Weights of a small image VAE: encoder depths [6, 6], trained on retinal OCT scans (Kermany 2017).
Rows from block 8 of the encoder, named by matrix and row number. Rows with one number belong to one attention dimension. Each number is 500 + 40 x the weight over its row's rms, rounded and kept within 0 to 999. All counts start at 0. Numbers have three digits each. After the name is the row's rms in percent of the matrix's.
# v: attention value (encoder.blocks.8.attn.v.weight, 128x128), inputs 0-127
# proj: attention output (encoder.blocks.8.attn.proj.weight, 128x128, transposed), outputs 0-127
v.4 087:526465457469470547524487543470502518488481491529503387474432464561488547482524477552524491539475570467457465467472416498581536553431513468476506467530583522559487418538451500471513581538394494491538507521481502495558475478529437508519506462570440514429472481529483492530542461486550472466529506533539438498548461446533527519510465512455474567536446502528485528476437540488438533501494
proj.4 095:507482542488499453510475491464516480526542480508534518490429548441491576539526583460476444486463532537533524547511547526466536488460541561474498486519408544530462493515462488577537480476529498439580518495488526468487476483517423534488473488509495468549490470478488456435553482570460517483488526456448545450522506466544453565479537406518571493482497472519496439537553383531506594452460
v.5 085:511515449456587418554513545475516527473491503455572485460474513474472437487518482485515521574484520527519482516566409505547463451494468473500462532543490492496467551562533485466467524442584428572468498495517443496503500421523457508464468475475505475520541530533577562521503506546547469534578445550456510467475430469518467564446504499513550556524464515508484458481517453460494606543525
proj.5 088:467528425515527557512516503453538497486455461482475614495537547496571451448543431538489499518538571453496461529491564478502557532547469473503509526451544512505532507427462525508505486518526491531478544520612548503482557490562513532462509463498459519518526460488462571540589550502481540529494444490484545499530527607529475497552611489512463460471549461533500488538454476521524445535518
v.6 085:551518498493470515538479503514551564477474469529482563527554522585486452526507505457460473513544471568464546539560482467539514436426499525473466568549440559425546405432522492475552443480503510493519525540566497468500512515523511487532506447548510482487523469444417532536479500486451524427502538428441584509476563471492491459501541447414471477458488493510513457450524485535521524447448
proj.6 096:486516476485487427507521450500518508534527505533433450513456532491527521489527497486514541442476528549536512477483444418562451482467553449465561460518575531480505550581500455483495615517486487460439464510507422460583502512572468465504448489512500457469504480506518474493472503474479496545425465553490549562511454475435491517588437534514470531447521482466450554473417506471495437565500
v.7 097:486473510547481438504479520512529547566495456472452398488495515478524508403501468471503549547480523491463517483465420523522526534510460498523526478472529507584579396541527470495511531500426455507535538464585451502494516479580419544511450504475449474452483461509482492488460478532532554488528502488469512527540515467454504557485473410500486510529458450558518490556467555486403440441519
proj.7 100:504468514481450478532511449526483437530517506528550516477483523469516488514544659469461470567391505479534475533513519435525584457512480532462470518491485576515472444488486537469463561508519448515455464465579508508563473511554496497473457481557523479528462564489468564496536514506494501540491519509478491468508466566564412511513530473542563523497512492495489560476453411464518559436539
v.8 096:536473541466506487518452519548487577531477499529498474524540478550546501496543485509447499492464540483445567499515367518453574567537463515543538483473457470491461546569504564429512527495508467522410493526530553533518432471519454556545558490499511530523459465461533528500447548520467511441461481497576455550518429482517487569534495535529476437532501541510558555543516582515501438518511
proj.8 094:521508479521464454453469545499441495487556481538450505517450531479413467515488534495502462461533492521443431492505523590534509451499472520474482516448531512423531445430529409518517478439497470496526495557555503489521482516512564561474611484499523543464541513546465472437497496495509481482509449562466520469559471636489430536521517555454565451472470485542527487439553497550510497511505
v.9 078:514446467524492428517510459489547484495551465452529598514528469486468487562472576485458486542443475571520581489552491525500508433533458440489471466496441515496509548454493439524463537417549514498536488552540507519542543491473570529457521495483558469529488453559491553513522431496510486555488434431476557573560542510535530483543492564521445542493536453434464469488462443486531526541525
proj.9 083:527474549493569536532516543529519533448447492493399496464480609541590541521527444520511500532534476499509484452553454523491518482528528502439517485510546521493587515521494523456465540492526520549496457534429483444529431588513511446527464506509544480504474553424511484501446504417430479457453495495482545515482552456461574498555511476451473537535518477488515525550466561524508538407532
v.10 080:512451522458556381541525515499480462537445491491492604444505465453523483539460480528471547508464441475527566528582534452452556431536504448549436533480523577438491506548518529521515535479498470538465545453500426536528531452524447519546556565488508452546539559529466547542479554522567490555505511487526523550485495460533523529527500500499519543500513448438514481458537482506546515562471
proj.10 086:523456492553452567528447486444492481491493522465483537549438589555560424481519446511498478514547491492471486498578518579444501468474463549458527445550459413553508503499540581519485482503563519527471479539533564517460502520536545557543467520495479509511548470484460489495467468524479471553460514483514520468493562556490575477471525438427401499500481457444467477519463531561570536454484
v.11 085:546503433494459518473527493528490463489550478527461479494519518533440449422481521544481474496412559547488483448435482561461429499486472476565439474582496543486481473439505462510510539569449482519561556500493477523521497515566475407452445449541506495528514498440497464481478428493481506512537581500489444441522471549537562477512518494533484518525447477564476537525489522551410569437528
proj.11 092:465510466530487547524537501497517479502563447561561495470478529461527557522494574472557512481402515528540480577490552505462459485454523476497507464556436593482388462479457493488460531538576533477490458479569506525492542477519481511533424519508490436553470455539524540544427517475521510503492485469504485489448558465506437509469554497474569541506509528492522523539543500471612581506476
v.12 108:479531433553460521437523520531544502528468429474496477523467449480487451470529487508527506504489501499485430476456508487572456523513486523572470498517515500585519515519497531449463580528443464548533537513501515539468467525545415526456501513490441507514473497454438556498568407516556542517466484564536364481492526481497569458476470508554383544520490446538475499468463474542457482521496
proj.12 112:540457452485505501490494459520544524474553553508546536522528578459528483457477613496506451535448474538489547582497500455525512501467532535525513511499416545512465531534544497528528423507577469431513462517556458541502505463458447530486443503539495489548550515542495531494502499486532525453472566418458525517519555405453433545448516451471497480460548537514450517465532451442515593466509
v.13 081:514439488491541486469495534532557530494457540500498469460404484501503514522533462533492467531453549558514464507486457474519463504526486513524533538562610566488471493472541420493443491485437506558514530541479555471478437445487457530439497526520493542464496525467544454524446420537485518502506543419507425479550524438509532530524513525557379461497455522550474469480467580545514448451543
proj.13 096:558497467493523443474494479476438486490532460500514486534524537448440466476518567479481493497510469547509454506520554616461469475463520531482465551491430520484413405472499474445536499527474542464477536468543529503524525542551443521447566565541497495569554487458492487473540493484492527478499474484475513460543511523457428493486501380471587500532459536513524531445453453567488581446463
v.14 096:491480492497476486524571499488442520483570502499483563549544617506487498451496518473520463428562476463492547530570590481517548436538520490473463519508470502462482533490513452528490518410518563444507455530478458483535504589446600487537487534479496549558429517483477437530512531470448556492542497441447583545514470546511497554482485532466544484475486536498509508498470430484529549558475
proj.14 103:443470463498568519514474535529546444557421488542460429467498510492531518468528457505555466454482482496532536458488465382516509477534531524496546504571578475536486496501493493552423453513548509548528531493428447490545460531515484458615453542541476521519479509469440466523495460489449433472495524503438476556476563423453545486468513528501485523466505498545469597530506570485498496515467
v.15 117:516441524514523471468468584570535532443417540512570527427486535467542519553455499457461500480439522552462570440461512494467561519494476534464515434533461465510510503547497580409525459504580514461486512491549507461425455457506492501439543484536492502531540536471528483517470551500518489456443458538544472432484421506501543527572494513520405493553491529486541489501500518470494544545547
proj.15 098:550544553502521550539552531482503504514546469526486513467470483536432421489504516520434541540575536503434517473551465608432449469480435499455515579477538509451549433519455493449546559517502566554500480483561509495474549478532535529511534457518495508500448544462457487473533446527511541515498508530472529550554537656506489463474540507498541506504527454465459449516476441512480485500504
v.16 084:498484500514510459549550554476450478514493541483583506548569498477512448555516468456532481462492458441518512446505446444483576527494473501467492476474491499430532569544502517486559506460563564521459555454508518440525568458492505512476528498460488477524533513512555498520495572467434492553498504484412609492524436521518490468484447485415570507543509589438519510518562562524515475448542
proj.16 100:544493533552452577474535533517538487545521489495526564475513427566474415527478394486475490476494553550483476440504538596480534494501433518476441473449578488524559468495525499459522482467510474493488503446544529497453506484482528510500579438536445511536525505484440475520472567441505502560546469575475452481537519570497505464513473517555451469496456458532489440482450529549507407465509
v.17 087:483534541449451465478528535502394531519513428552501482492525458484555467529468576509472478454514507463500545523504511526511421436466465514484477582468551529476477497455447451537473549569437465560519444501514491455512542458556536455547433549544504567475509523555423511521515564509440529523521477521477506526500580548511506439532506484455597530537483490438459545477512476504485570527511
proj.17 094:482470457466526484541501482532494489459513443485533488467467557507560556505546509458514472559490566483567461538521535411512553561461516534466529425560520532527493569490491582469437446523487496530467446480436544541509497556477455534564409542529430506498506461477476508476506456462462524513490533526467479494480542365495555456543442471493522458552476508485460541483538468491562553507541
v.18 105:448518527497478496473475548401540469482524506549385465499458514536461473494514478507513565469502528562511468552445535510511434484456524515487548571555561531538513476396468478533514514467473424543508565469530504507498535451545452463525502519553501482484441468513477526442564429498529533513498552533450489575535553537490505497492523463410495534513533540564515414445477494512434478480477
proj.18 093:471513547549564413472546426498567505443528519498482514540491543484511513557549524498510509513465532534511557555457482409521440549447564498491474443556470557514525511527519586489454509528542447417484536513458516465472478474455528454466386493524526450530468467467503450458501501554538452500469500532500452478494530389428521571557504490490466547450504507482498519545512535479521502472540
v.19 098:504503482473526493538507462531545544504514575516536490461514498497507469493493531493501510512529464478508570539591535476526497522526519526496526464440464442459441531496538518449459409424542492544523544550519466468521463527503593482539455500508498552501486535485609474513433526424460437549486448461506602488464480525529450490527521489506519460497520592519480555575602508410521520524489
proj.19 100:533445488460416543490478479546506441490432458502514451515534495509466471473511442515531553502493472460527491412552458556503469516533484480530483505443566452496549545456438494526458599540442474563502562485519521484489564543491530533508572478468438523479500498484481464449505527518442546485454434518530484482484459620505572496502493498551502459519448543474504474494470569538527408547451
v.20 099:513434439488548443490449538561531487558458458474464548504514470447537530511553465510507467540505485534447465528406495565500452515483500549483534468523489506500514480506411511463487493613457462469499541451544550486508467501480485482466473430493506471502560535462526470506529515525479467518518469476576483435450520548456506520565452559497388532486462459525514415437437457486461552475442
proj.20 104:545538493540449470536495522481527559466569514489506571518531469505508473526528567488501499466552471454432469517518447586517438529458514470472543557455445538470561475526550507475519483506475540513491533564549539549442537503533492552467525485470562467541534537494448454514558493539570538459512531461562508499470494633504428457503574522449549447499521536536494459517474475508451578457531
v.21 089:495524484501448505531474555472430499562529476477514430493483543479437509427474422478511458474483521504485446469478386510562466546478535535511452471555482474554545475483556536520501485502411498513524537491544510564473527486460498465458465457525457475496458506463521544465493500564455463506510553493546452460503539530473601493496522441533453547502433497554558510566451522549387547523474
proj.21 093:464455513456535473529467510466573511464516497483571515500492510467484476502489586557457460535452481556546536637439497466552534520515487472460492467515439552554421551436508494530531506521561468481486517530527517559480534480542479447466499478559517523499457456491511511505496513499499449552511467444499502476486477395551421475452538552544553561457506452487443537489565428511511483468558
v.22 142:552489477487548485498438557514560546483410596463550544433467513509553530536461524461425514512459488489455522496518479490490551539517439471504522473494464439492399507524485534473508445510535480498505476473544548494425461494461548496495517486480564507534564502437570522487460543444456434506442442505478511461472435536459504495555492534524429466563558505491550507527554531435550470548537
proj.22 099:542550454522452483498473558541475486493554526446503508556514446548454486465471467454527501459568481472474500525551458596524456518519496517489464502488465496452568476457489460505558509495425480563456542549514462486504533536473566459433624455520480517472461529535462473510532473522485528479527473562557536468540446659546545506539531472496544503530478450483482510476520451511518523468460
v.23 084:544488486533504477487534457543532516455496510485516480506482529548451485514518454503489451539467460462454465462528464507440502428449547497467542454451461520458501526525428455492478472479563540565533469514529504538491532542513536546477494511480431535511475450535578527496512625463501505492569525538503570450559432483540421503472467566539619458488478532535443599456484484460504502534534
proj.23 092:516472473524500601522538563425463470521459532518540446497517489571438421513497434514471472459482469508466538443577466504461548507503520496448472569494498408455499471447529450537478555489478472470501554543494500452453549502509514556509582498463542494555536534542509552502548532463432538507478499502463547488511468552545566475481510525555476511545437507451556487532465560560501444554453
v.24 101:517503551516410586485513463504389545530480502469542428563539526527527441487475481537534471470536488519515453516507513458481508519533530502497451546458472511457492543539523513504520521485456545507514505469461541547471442665454499540532448461472461506474465503523491545491521517435469519514458484544477440494484466454485437512415578505541600462451520516494459512525500472559468474483543
proj.24 096:454513467549550524477526487505477416542503554484478441482470545537547554516473472481558469562450478481522544500540537403480590548496569440468461447558541483561456523488552585500511465531541451450476472516448489530506465496473456471506476466450482558485516542560568532544476528518439492459475459438496504522465510377495476519501510452535471481465550483514527487561493496449539456504545
v.25 107:451553556453394574515497535456577572447501583476474406516464508558452517467516475529521517453542521504500478499586513484440485456484512541504475477511555521452512462489478453485525471435519552476595474534500488468465478484414581525524527555500501494541398484560454502472522471465472463448495527506492538561475530481539477504458502451483496473457515521501469535496540472489472441488565
proj.25 098:478485494531527518504492485479539489526508507532469422526458549531464586553539512459551528501493479477572570480459536433569501478482520503445549463544572445526458446577555576568536551556541490440456443472489515530546503522523445453536431515498532521492525458524576492506438500490494529451448463462460531458530497410453574503511414516543480485502509470440474510485518492531445472488519
v.26 097:534519473468424555455472496523534524481453457532434510542446461492472531425475480455525529476507469440528471531491549554561430488478472537511497508513576462503538478538472568551502549484449481531511459474425549550471549493532455490517525460510515467473493460472427453516500437557517543549519532471528390499484532541522530444514442532530383537512494462518479523502449500532418429469533
proj.26 102:564520518529498512515505517584472497480548536472557514490515473418537522501467594463481520536508520540519511592506444529503474473515479481506523525511445566504461543471492507496581406499552541501501483482550453512550527465471473472447471498526546438531552531466568534529537447557532508502487563429463482499476530433457457447529522507524637446460511546544446550481513481480523566464491
v.27 086:494522509510479513544484547505521462527571477451518561532461555509512498485557422446537478528444501451537511461499596538485538422510489568504475474529544445472456528527496541560492531505529452499525485404444534463498489528437504455532469561524464499556484505457502469545527560568520561574509547494507419507452553538469514488480535473535469545536464551526494589489494570590481523458524
proj.27 096:522468539486504571513539471505476494528553556518640571481566485505501531490476424494543503517515540553461517594474447535520509487468460469521467470465404549499419497540496476535498532512547503457526528473552444475492523493471515461538527497461519467495511476580452454504517514509528452483588461504504487532456505437487501507519463578501600534528460488510492580481461529506594463476543
v.28 091:475478525530467596512524499501476533449511571464452462477477546546488521477481569501541508542507545449528513530431419523518524555499474501472497474503458437525465440558478471557556502479474460533556487582518452489468521463477479531529540465555480448493485451548443464454463511442489471452516564421464512563563497535462568465433516446453551514459464498460518494529533567465515410456502
proj.28 107:531547500469553458527507523541582509487463505528456407524487430535439564461514547485482512549466481523508512477495517399523496507467592521476474539455636531518490495548472433552464556494432496508499483476479461524523495436508414472411471555515499480553482533495482543459551501518550502507459482471466483520506444482522447486496461500558526502490538508514452515507493432458445405485459
v.29 141:458543463542458568485514460417496472571553453486404457495502504539432438413514473515548537502493514497532477563485468466522429524501550521549489548511571546544552500459467491547499544523389449562513547498484506531545517474506452473513436504521473486441468468504431505447552492520476576509521540548498490551515536451523461460440520519488459558471538489527462465501457538544472506442484
proj.29 103:510518494476511479471535442546550518506466553510528487499503577473575572473550555549485462475462512456546563552441476443519501483451561525479482427517460539553491524528565564476533451543506503520553490541451511543493483495475498527503418524523457460544464523475572555521446506501451438495546553434498527540462549366431513541452480512470543513519483477525456556470548523485463475533513
v.30 097:543544523534573472476534461474472460487462472498547568494575489484504511573452507500463517458551441500487560548582465527467482418447529456492460560471448506457501517494462448559456459457555476554461521521557406499513511533529516497496487501448543500535493498518507485535503538532495528522570444498414611535547489532473463542477486508523550504534504584494511450517580473492544522572519
proj.30 105:447462514550457516485527532489546527536453501493431474536541499535501515451534381456525496470491516477498476405543525444513509467518469496535496514519611430522564504532527476473496598478468498460474462487513463496513495500461514474531504488478498544469505487472442508562549510495489424535435458583451475484496484508481566532483488595483446527546482468473539537525437562545497385555516
v.31 100:501475543530506535552475486498489527488479537544576578523531507483522487552455506435464438450505495544531518569536574532465536462519494479431537553455473487485496569488501480477523453502580525451529473490527475422519518537505595504517491563435573524494553471488563491532525564530525533491547483501500571454476537503480496489450555517495524481482505550488546506506583407479613547562492
proj.31 099:499501543485463514542483539495477489488491520493458458559503462534503512517518387493493495517597528438479449458528494569488522477544456527539483505491634404506575533543487487471480513520446533550492539560523506480475535444477539486516555504507468459477478509484453449512480520451466548476542443493548477588487514539496554445567458534474403529541507455499550482446515505532532416510453
v.32 080:450532512513510504493541484504561473454502459511529586400455547454476476467493459487549467504524510488483438550434474541437428549524480494575448492502516453519489517482427523557427414550537542440544555462521543517450464527549516508517527465453481473560541475510522465475452564545518548481482456429531572464473515508455465484434557553502484511521498570501495449541514479469525430510478
proj.32 093:528569499517445575520496479522452528505495467423527506476550538449499448523524535534477517489532530514477454512581458592491491502498548497479528570430565469437497438516513508460508435513488471487477471479509464495478523503502610503484517529497505565487545446524450498478514496521484521476528429570544421510522552644570419506469539501510467532531538536499463506542465487491574469507462
v.33 103:500461513523417590532465479396485478554547532498460527563521533564524426520543528504470481550510474519498480498491493546501460512466520520478585519504559427523439460479579529519562523468542454521534552465530462523525559509491454512493463471474485564532430469447513555513527473443528475534536521464423463527518490512488496524517481462403436545547508567537526542512482584455522529474523
proj.33 096:427511501546540523516537510566465484524492480506513495499460544448526564468493530465489480475421520505573559546412562441506505535496496491484552419467474474542481497587481544524476557480548511534533469423425480477540465481488455520532452470513508526531465486469494555535518517478529441443519495425563505456499550371508467571550481441491542514476551486527508552457483522473437470473540
v.34 105:494536484437497485548540518468550521500473527524478435605495499500511492512507461473510519410484522406535501446547549402477468472514514535469513518420463486495492454494537523466496492444426481481497523453431492535516593507496462443466497504435543566476476458520527428542532497493480507560483465487394455497495471500486452534513462540409472506499568556543522471524463495523522532440571
proj.34 103:599495518536531514511466476479562537461512497514452520511519458515524544513508545535513548488430507453416544514456451544488502584453466494490536479576505519524578567490493573502528506546495467439480522522516528467399470538522504514572607545488529443481497469551522483537449474476480549492556490453539486499527534607473547495457500451504513492518530479549527500535466544457535589453525
v.35 099:468555534490428532589521469521528449465531511535428457604561513517460501462460497544514471464534485396475459444508481421463468442501495568447488513400501491478515541469534526507524488510433543524541513498430469481511523457445540501541480495406542494481426508488459474458535460505497527567503514501486532568488554466514482537454482481418466506474570516510497503522500543521506491539572
proj.35 106:551534538501494513520508494586564467486540568464536495486503505497489556482567540502472469463449532545474496595440481417560590580452508447519448447518525565534530513502541556474463555514550412454550459476417544507435549497463433525506505486521446463526506485521558482523513476492453512437539486507462470503459507475460545482480504498467522524508544500509549483470521590510526540444548
v.36 096:493513535463461521572506446473550510464552489515460484557549497500539515497463531451550535440534472414515532530564483436508511485548477503485541559451503479526491466497552467508476478431434455526491523434432505525503532456512454529464508559446540532543410502467516444478529485430483505569542524555483433512515453479466458469496459527437406482539565532467539471570540501509439465472568
proj.36 097:575486540502512496476552514506551448514512565486490475505470452485501509543446482519482545518459445542433466539516411559546582579498405516548503495547499556561472483518455554477557511483524460467555502519498506443457476585542538526512600556544510511486507524530463470526493528464452452452522462441510464558532448598516465541508509504526562503508501458516580493533523507532478499522559
v.37 084:492465457503457491501524532512429546484538538483448615544439535531478502453462526530466510481495482514466527546535539453475484472463512446546431539513497477518558537492499494511484464447518547445511494466491490549526528585459448476518533536547498584482564556457430559543460509470548494505547535472477468412500486451549495466457462465485467512546483522540510602458505482501562603443466
proj.37 082:482494547512436535503525541463478541423491468486516481506502542487537458418462437490549453572471491535454468443484563451525440440475449542551492487452551499486547443476466504538474447517526533555448451501448578441530431452527463482596500446495501538501543535559496455453520508497463513511498516430486488459467528491437484537512543434483485456543526487459470556464469520450577494489427
v.38 098:451448462470536503469452481432559488523485470536522459460435518474496507456515557574467511516488562562545439542527494512560467532474503522562497482534486512465527492496454389537475558573458455565548577499561492475554481498535463456517468472549488528463510543457459486469494466565529512477546500491525493521534585491541443467455576515515499568537493555544485496456478469497530584456433
proj.38 093:455495564542488454447500504537446528521494485558542461463507525522559557536548467448535451510479535507560466544507553452498426513479567499547473459459561527531541524513474572469439530469537455441477508519515511494478508507476537475457372548536488509538481443513556555471541432494493509516470514513515538516427541354479545486568482490494470502543518506526446504516499490535450445527546
v.39 085:551513439554449462434459453483537549541490397462514557478531549461553422463522460453475507496478457470493499481505482498483456454498520508456549478509474498500563432497480580473496567455478443481574550453532506525500563495543446508476512486558494585471460483464528452547511520516514552475490522481430491436549480475484561534513470456443554494486515443495480523518528578511429538424546
proj.39 098:466550573510469438454540521509435517437560533453474461512500479452496479535482350485549515507512510529485530513538525481530429483475558461458483490557505530457601514532469450468506510527457523460434524529523424485485476523519530479517481465465544485497516536528470550568440485490510491527430465482499554528447474425447528512552501531513505530469480534417468494486465568556548513581534
v.40 088:537504540473507521561531542518621527555472535542444532515535446491449541479530541458519495528508442512536493559505484496519451544498528487443545444512498480523466430534534476501469530512508449529505552509556498455489501412528500540461485514514528464549493535539529474553536544529484527523441491430474445485541510485438591473575526480451408508515561562551491456547533542402536450473486
proj.40 104:519488464516544445467521504490506464519518462529524456568451428504400539453465620482458455518440501479518536475519479535491539484559502443510474468474498502510493442474538520584492517457483471539462471532535505453536459506530453526479438468498482517510432506528482499486488518546509521504542501423513515575557473484564463514406464499526593533512474441510495415495522390557469441469501
v.41 083:528481549481533589500537456536549562544542617465468481501474505569434503534474534474479547522555530572512525549545429478545507528474539547463530553523556465538537493502507436503569461476460513498568555555474532480452472527507476506505496547494488522463540488484545466521518453478559458454462460452512492467501530539511449521570548488465570493468538583545488465494466495416469461567475
proj.41 104:490490459472478414482501509573564490474473494461544503525474406493419541512510663463471494469481520492542463474500481542503571495544492475470484516447574446503412476533526437501511523462486504508504463540466433527541474463552419527514535466514497483528466483464478549530480489545473495513519535492534480500503493469456538502442427454582490543480567510527480467479538424496412501478521
v.42 084:434574506479481494549518467549590521502460466477476431610476534489471494463486536536453448429474495408558472469497498475540509522483551485497507505488487533540478500463511496477532543425493525538539451440467566490474537522497532508481518475442474486474475410475537524526555477526467513491535446521470438585533483529462491498492480529464401448458553456470432544510485579443485516451550
proj.42 094:486508520470504500518530562487458510479481537475515498502475492498503511481545457463517471498505504511427531442474444533450602528462504533538480554567508485471542531442482480550561474455544510481512461521554496532470495504499556474486634507530554490472508447504504535549487479429451528486615484554529521498521447642508513496430443434545470532514526563431521506478545503449522531469465
v.43 081:509499490517459505534499504469442506539510422444498575455500519495550443453562514448512536520483520551498451537462562501485545448447438460478430534534529435504542505434463524503457489516535494450528556501476535502512502467566561450552459458569492546473482579497442575474470452458501555525466522479554588483560472485475541549510525418500507500573512488545497512453505516564531490549425
proj.43 095:420516533514555505481521531506459491498522510502510520427509479454575525543470478532512533518529516457576522535479580449550465451548553503456501452482539487483499534561517490444424471502532528511430448456470453486544449457488441462531436558494447489468497541533558547513468481538553442535414543438480551528465503374491480503581476475449531521535477527481470487484471466515517439546517
v.44 102:442554518441441470583538449467513458495513491581463495611540514486533472460509516507484529448465467410539497441526513498515554421514550498493468487416540521461458462486492546542481470434493463470575523493463530542449570519431498486497491559514546520511423484473514427485539487481470490513515526535465478528546492475528490469443463522389506545472513587527455514517477479532498554494501
proj.44 098:516469485453590437538464489562489473520504510479528469458460427484583538519552471504478472546495471453487572550444451432571491544530470459490480448502495543524540475564507520519523506471529442467502470439462496540452522516480433534552490545498503526517465444514565492488481523530490503511543521486445420483459490380415508538444512537521546451445527534547456509472470565442486497442532
v.45 075:518456499467527429520465524510500506543456564496490483472552471510536462446519464501473564522466508525427548525504496499496488501558518504505553518575505379536539505496549488493441419517539491561487536465556546554514444431530518486489494516545462509463555560531574496509524541465546459478466557463545543532547559501446568453593564494524506440503489583543526446538526484441473505473500
proj.45 087:523494453512488474423465484503508446490452413488451435566497506489454547515503573488471505558504451550442510556519525527460462467469525533431507535415490437480495513508483414542528515534544589491495461501456461513569500491541494521469505474475493466553520519476505560511487490568488437487446480483537490443559520473483558609519570502545525464491496449451469527488472480494552425585459
v.46 076:527554447550540532471568433495443503539511453543572562474538549472514477460447451503537550496544489551466501510500581453466520468546516525536479540398461500541423495523485534521478491538494507536493476553519554537542510539491451454557525492507524560436539460458546432545471490485465539486540486531496566411446457515483456556467517583515555533488456438479555508505522497536511464501553
proj.46 086:547552523480498575474516560515471564523462489508453477441516497455482423494461459502455503474588515466504485441507536552513449483532503518526497574530545461476518516483447490411471387450540503521508538536525524510440534535446585484537544479498553448440470560441518520523486582489501526567455500557528486523560535568588520531462486533480462548525489515471520529475465531461558524482496
v.47 184:443552474510482507563517444429495450560549476580473474587491504533479452489525525535531521474526557484568443526560453486530457457480550566513458572474556533526554495444494486548566514489465465552495507486504449539544596481496459464512436488530497512468443438521448478468563467503516540539531548517488493551549559449553449481465509514407504555452505499516465479471476511502453497442510
proj.47 105:484508495549486451544543485499548503527441463516479469465499471532530568534531487541527482488467522456555549552475537426507481537543502460459538431534518557565518492497470519536435509531569457465528451478427503488547470529554450528548386458474448534535546519520517462505479532522451525529534501502473528493437551343462564490533465463474454555476546531515524555513507478525456536527528
v.48 106:454517489509423505553486518459546522470505466530411467585545552581459443452485527518548504460484483400516511474505526419519467469472516520454494561446480542455519478439503481564489474489430504501484495472506537544504574451510473443520486512458524536473400481513427440493547490475467545540498524511462506552498526462553450492425552518459411509469535506510448497504478486445446538449504
proj.48 097:502473539550505466524473517497526460467523522518476501522469535433581592546498547512487454550434494482559498533488506445576509572453500452464471471524548557499541520523461538495507508479504443454541532515465505495506441512492419521550382500487429511549481460561498500534521515467484440497553557446462483449448474378412556481501469518481493518463541505462484558511502566500469473480525
v.49 127:558510530455525475474499522585463509515467465425550544463483502445550546531459500513479474507530448523451507502445533540503539520561484470515519444566510498514465492580524560449482515483498548466429436538505563491506419543532510515497537513482535454513545551576534539540436465482461451472448485482536486448449478527454530534481447464577534454490424480509541556521526427550573427516500
proj.49 093:558517465517500546547528544493484568459502498519541511535548464485453472490487492469432538443535481539476516431573442572464499483527436566496449532473473477505460463465522517495554533459454521539475551520593524490465558537457486544437600457507499505451528552463526519481545517473524501544511435545554520467543482574564471446457547452497455463514428450545480417526520493538501453506526
v.50 089:490473465462448505513464560494492505474541464465511569426510487547563527500499508479529503529438528534519525484425460588534455444517446444471482521520519489493529471500449580538490541542553457504473474479470447515499488492557456451534561461563453520459524560503488539498436535539495474534456505438464543405534472536528584534589523443545578497515447501521552504543511564554495522553501
proj.50 098:454516548441472459478449524473408551535450461489567437501469569433481457508469432467529471473530514522521547504507609508496437446508509511495568493399541494498475448549500425493523451485559525532463500510537532506534462500535567518468505463476507488511534535539505509512461469537569506490471467551531543509495536436451503462514521558453474470473473506523522500520454390549524524574436
v.51 148:470533469501489533515484488454501436565592441529421446558483475520468427420573526538552528462512561468544455531533456507530457497487521534529493559525541504470503507457456486575520525499459456538480520502536421519547541471522487463491472455497491532462425427481410503437556459516500529529539529521461458524593541468548485480510544471467443573463531491538444513506478494499503464453463
proj.51 095:416473451513557432461521471558507449509513458546539505503476514473536475490544543509466481489477529497527468541483492428540509542509495476547530426495502525509483521501526538516494482511561490455527503527510542494524463484480433540559382538453478451496534500498564482550477458479448465446439524486457562456493512331454556480550516487498466561472500488517478509476434538458435442449542
v.52 087:488432516556481440447461527442486455528515480519495560470500463523574366518470432515490513581514492502496509526545494511560519467463464557487516558568557538457556523459460548527496516522515492539518487509481528528480495534512554530527519495496535495538419530549537543435510549510462488509544454495438472512456482460478431486597492408510575450504510519559516509503537477510464552435440
proj.52 097:504447480467548520502470459525446464474513502478527497529462519458579554512459507516496447531478507501550529579455548407482408527526547508541534453495452503551503508511470544501461462537513467465507514472517484510548499497523492522447476468500446562534552568524474513493425448507492475544446526522514583460464560362489524589597554446459519464487490542456470508493525546550523524522482
v.53 089:440539492530487497480458457497460473467551522545514491536561493533516458518472512551454471421504534440522484544563526413514555496524527502452509519389463516483464441439487496464467456424490535535499537544442545456473590478521454462536465562461461464494444454522546457501536534451533515501496543502457479523480498517538391458450452526426532491523496530518450535489537511469422558465511
proj.53 096:517473478515521543487513503515485518558534484490438498489516457555519569525534441479442513457507538519490546573479457438521527537468473476518427508578496514478480525601464589491492507493474464435542437516417506440502493531508521482517483545496482553504464474484534531475443510459487464441597470467458426479446496511437565442431474483537573526477522475486537506506488615484510481505581
v.54 082:523460515444517502519564497584583475537423470420498461525527431478469549500507515491507493535528480508509522519519440485561478524554500550441486476441430545512525596546464508464448479469524507546482531526538457533541460481456540526562463498480547512546441443487492524521442592522483516500515546483568468477521487514509499437453501552539500495538504505437543461509538458548500377568513
proj.54 090:564459512500442552508506470464541494512512521524554511557469497526484415437439520479458529439500457457479438477540519562470533514470461462486455488541518468525560474484493447519536455527478472567481549537566558500511550485521525505462590484532500544469499555407526481480547505472499563492556450513437456478569505553540432556515502430475571488502425501468517450463514432499571539495464
v.55 081:484548478520561482528489478488522502495466609539539468530539550558426549465442571569477521503561558538503505462501529510538498568536516455467457492435540572553494511472474478457517488461502546560531518506466540449497442464515525561523491547511504510551486507514486538480494505471555437534512560531474529521479493544452486550413541532430427457510522564499488440493443456438531448562441
proj.55 102:526498507507510526462532499536559462553491521493444510468524428527461581504487626542501506485474522525487531516517439486498603541489411534514493526518465467587432443535481530507516576485468469524542496512472508502463476437495453507563521487471463534538455435514590500472546480510419520481477499475448517522519457519495455442507444465533574548482504539494567532536524504444456467434565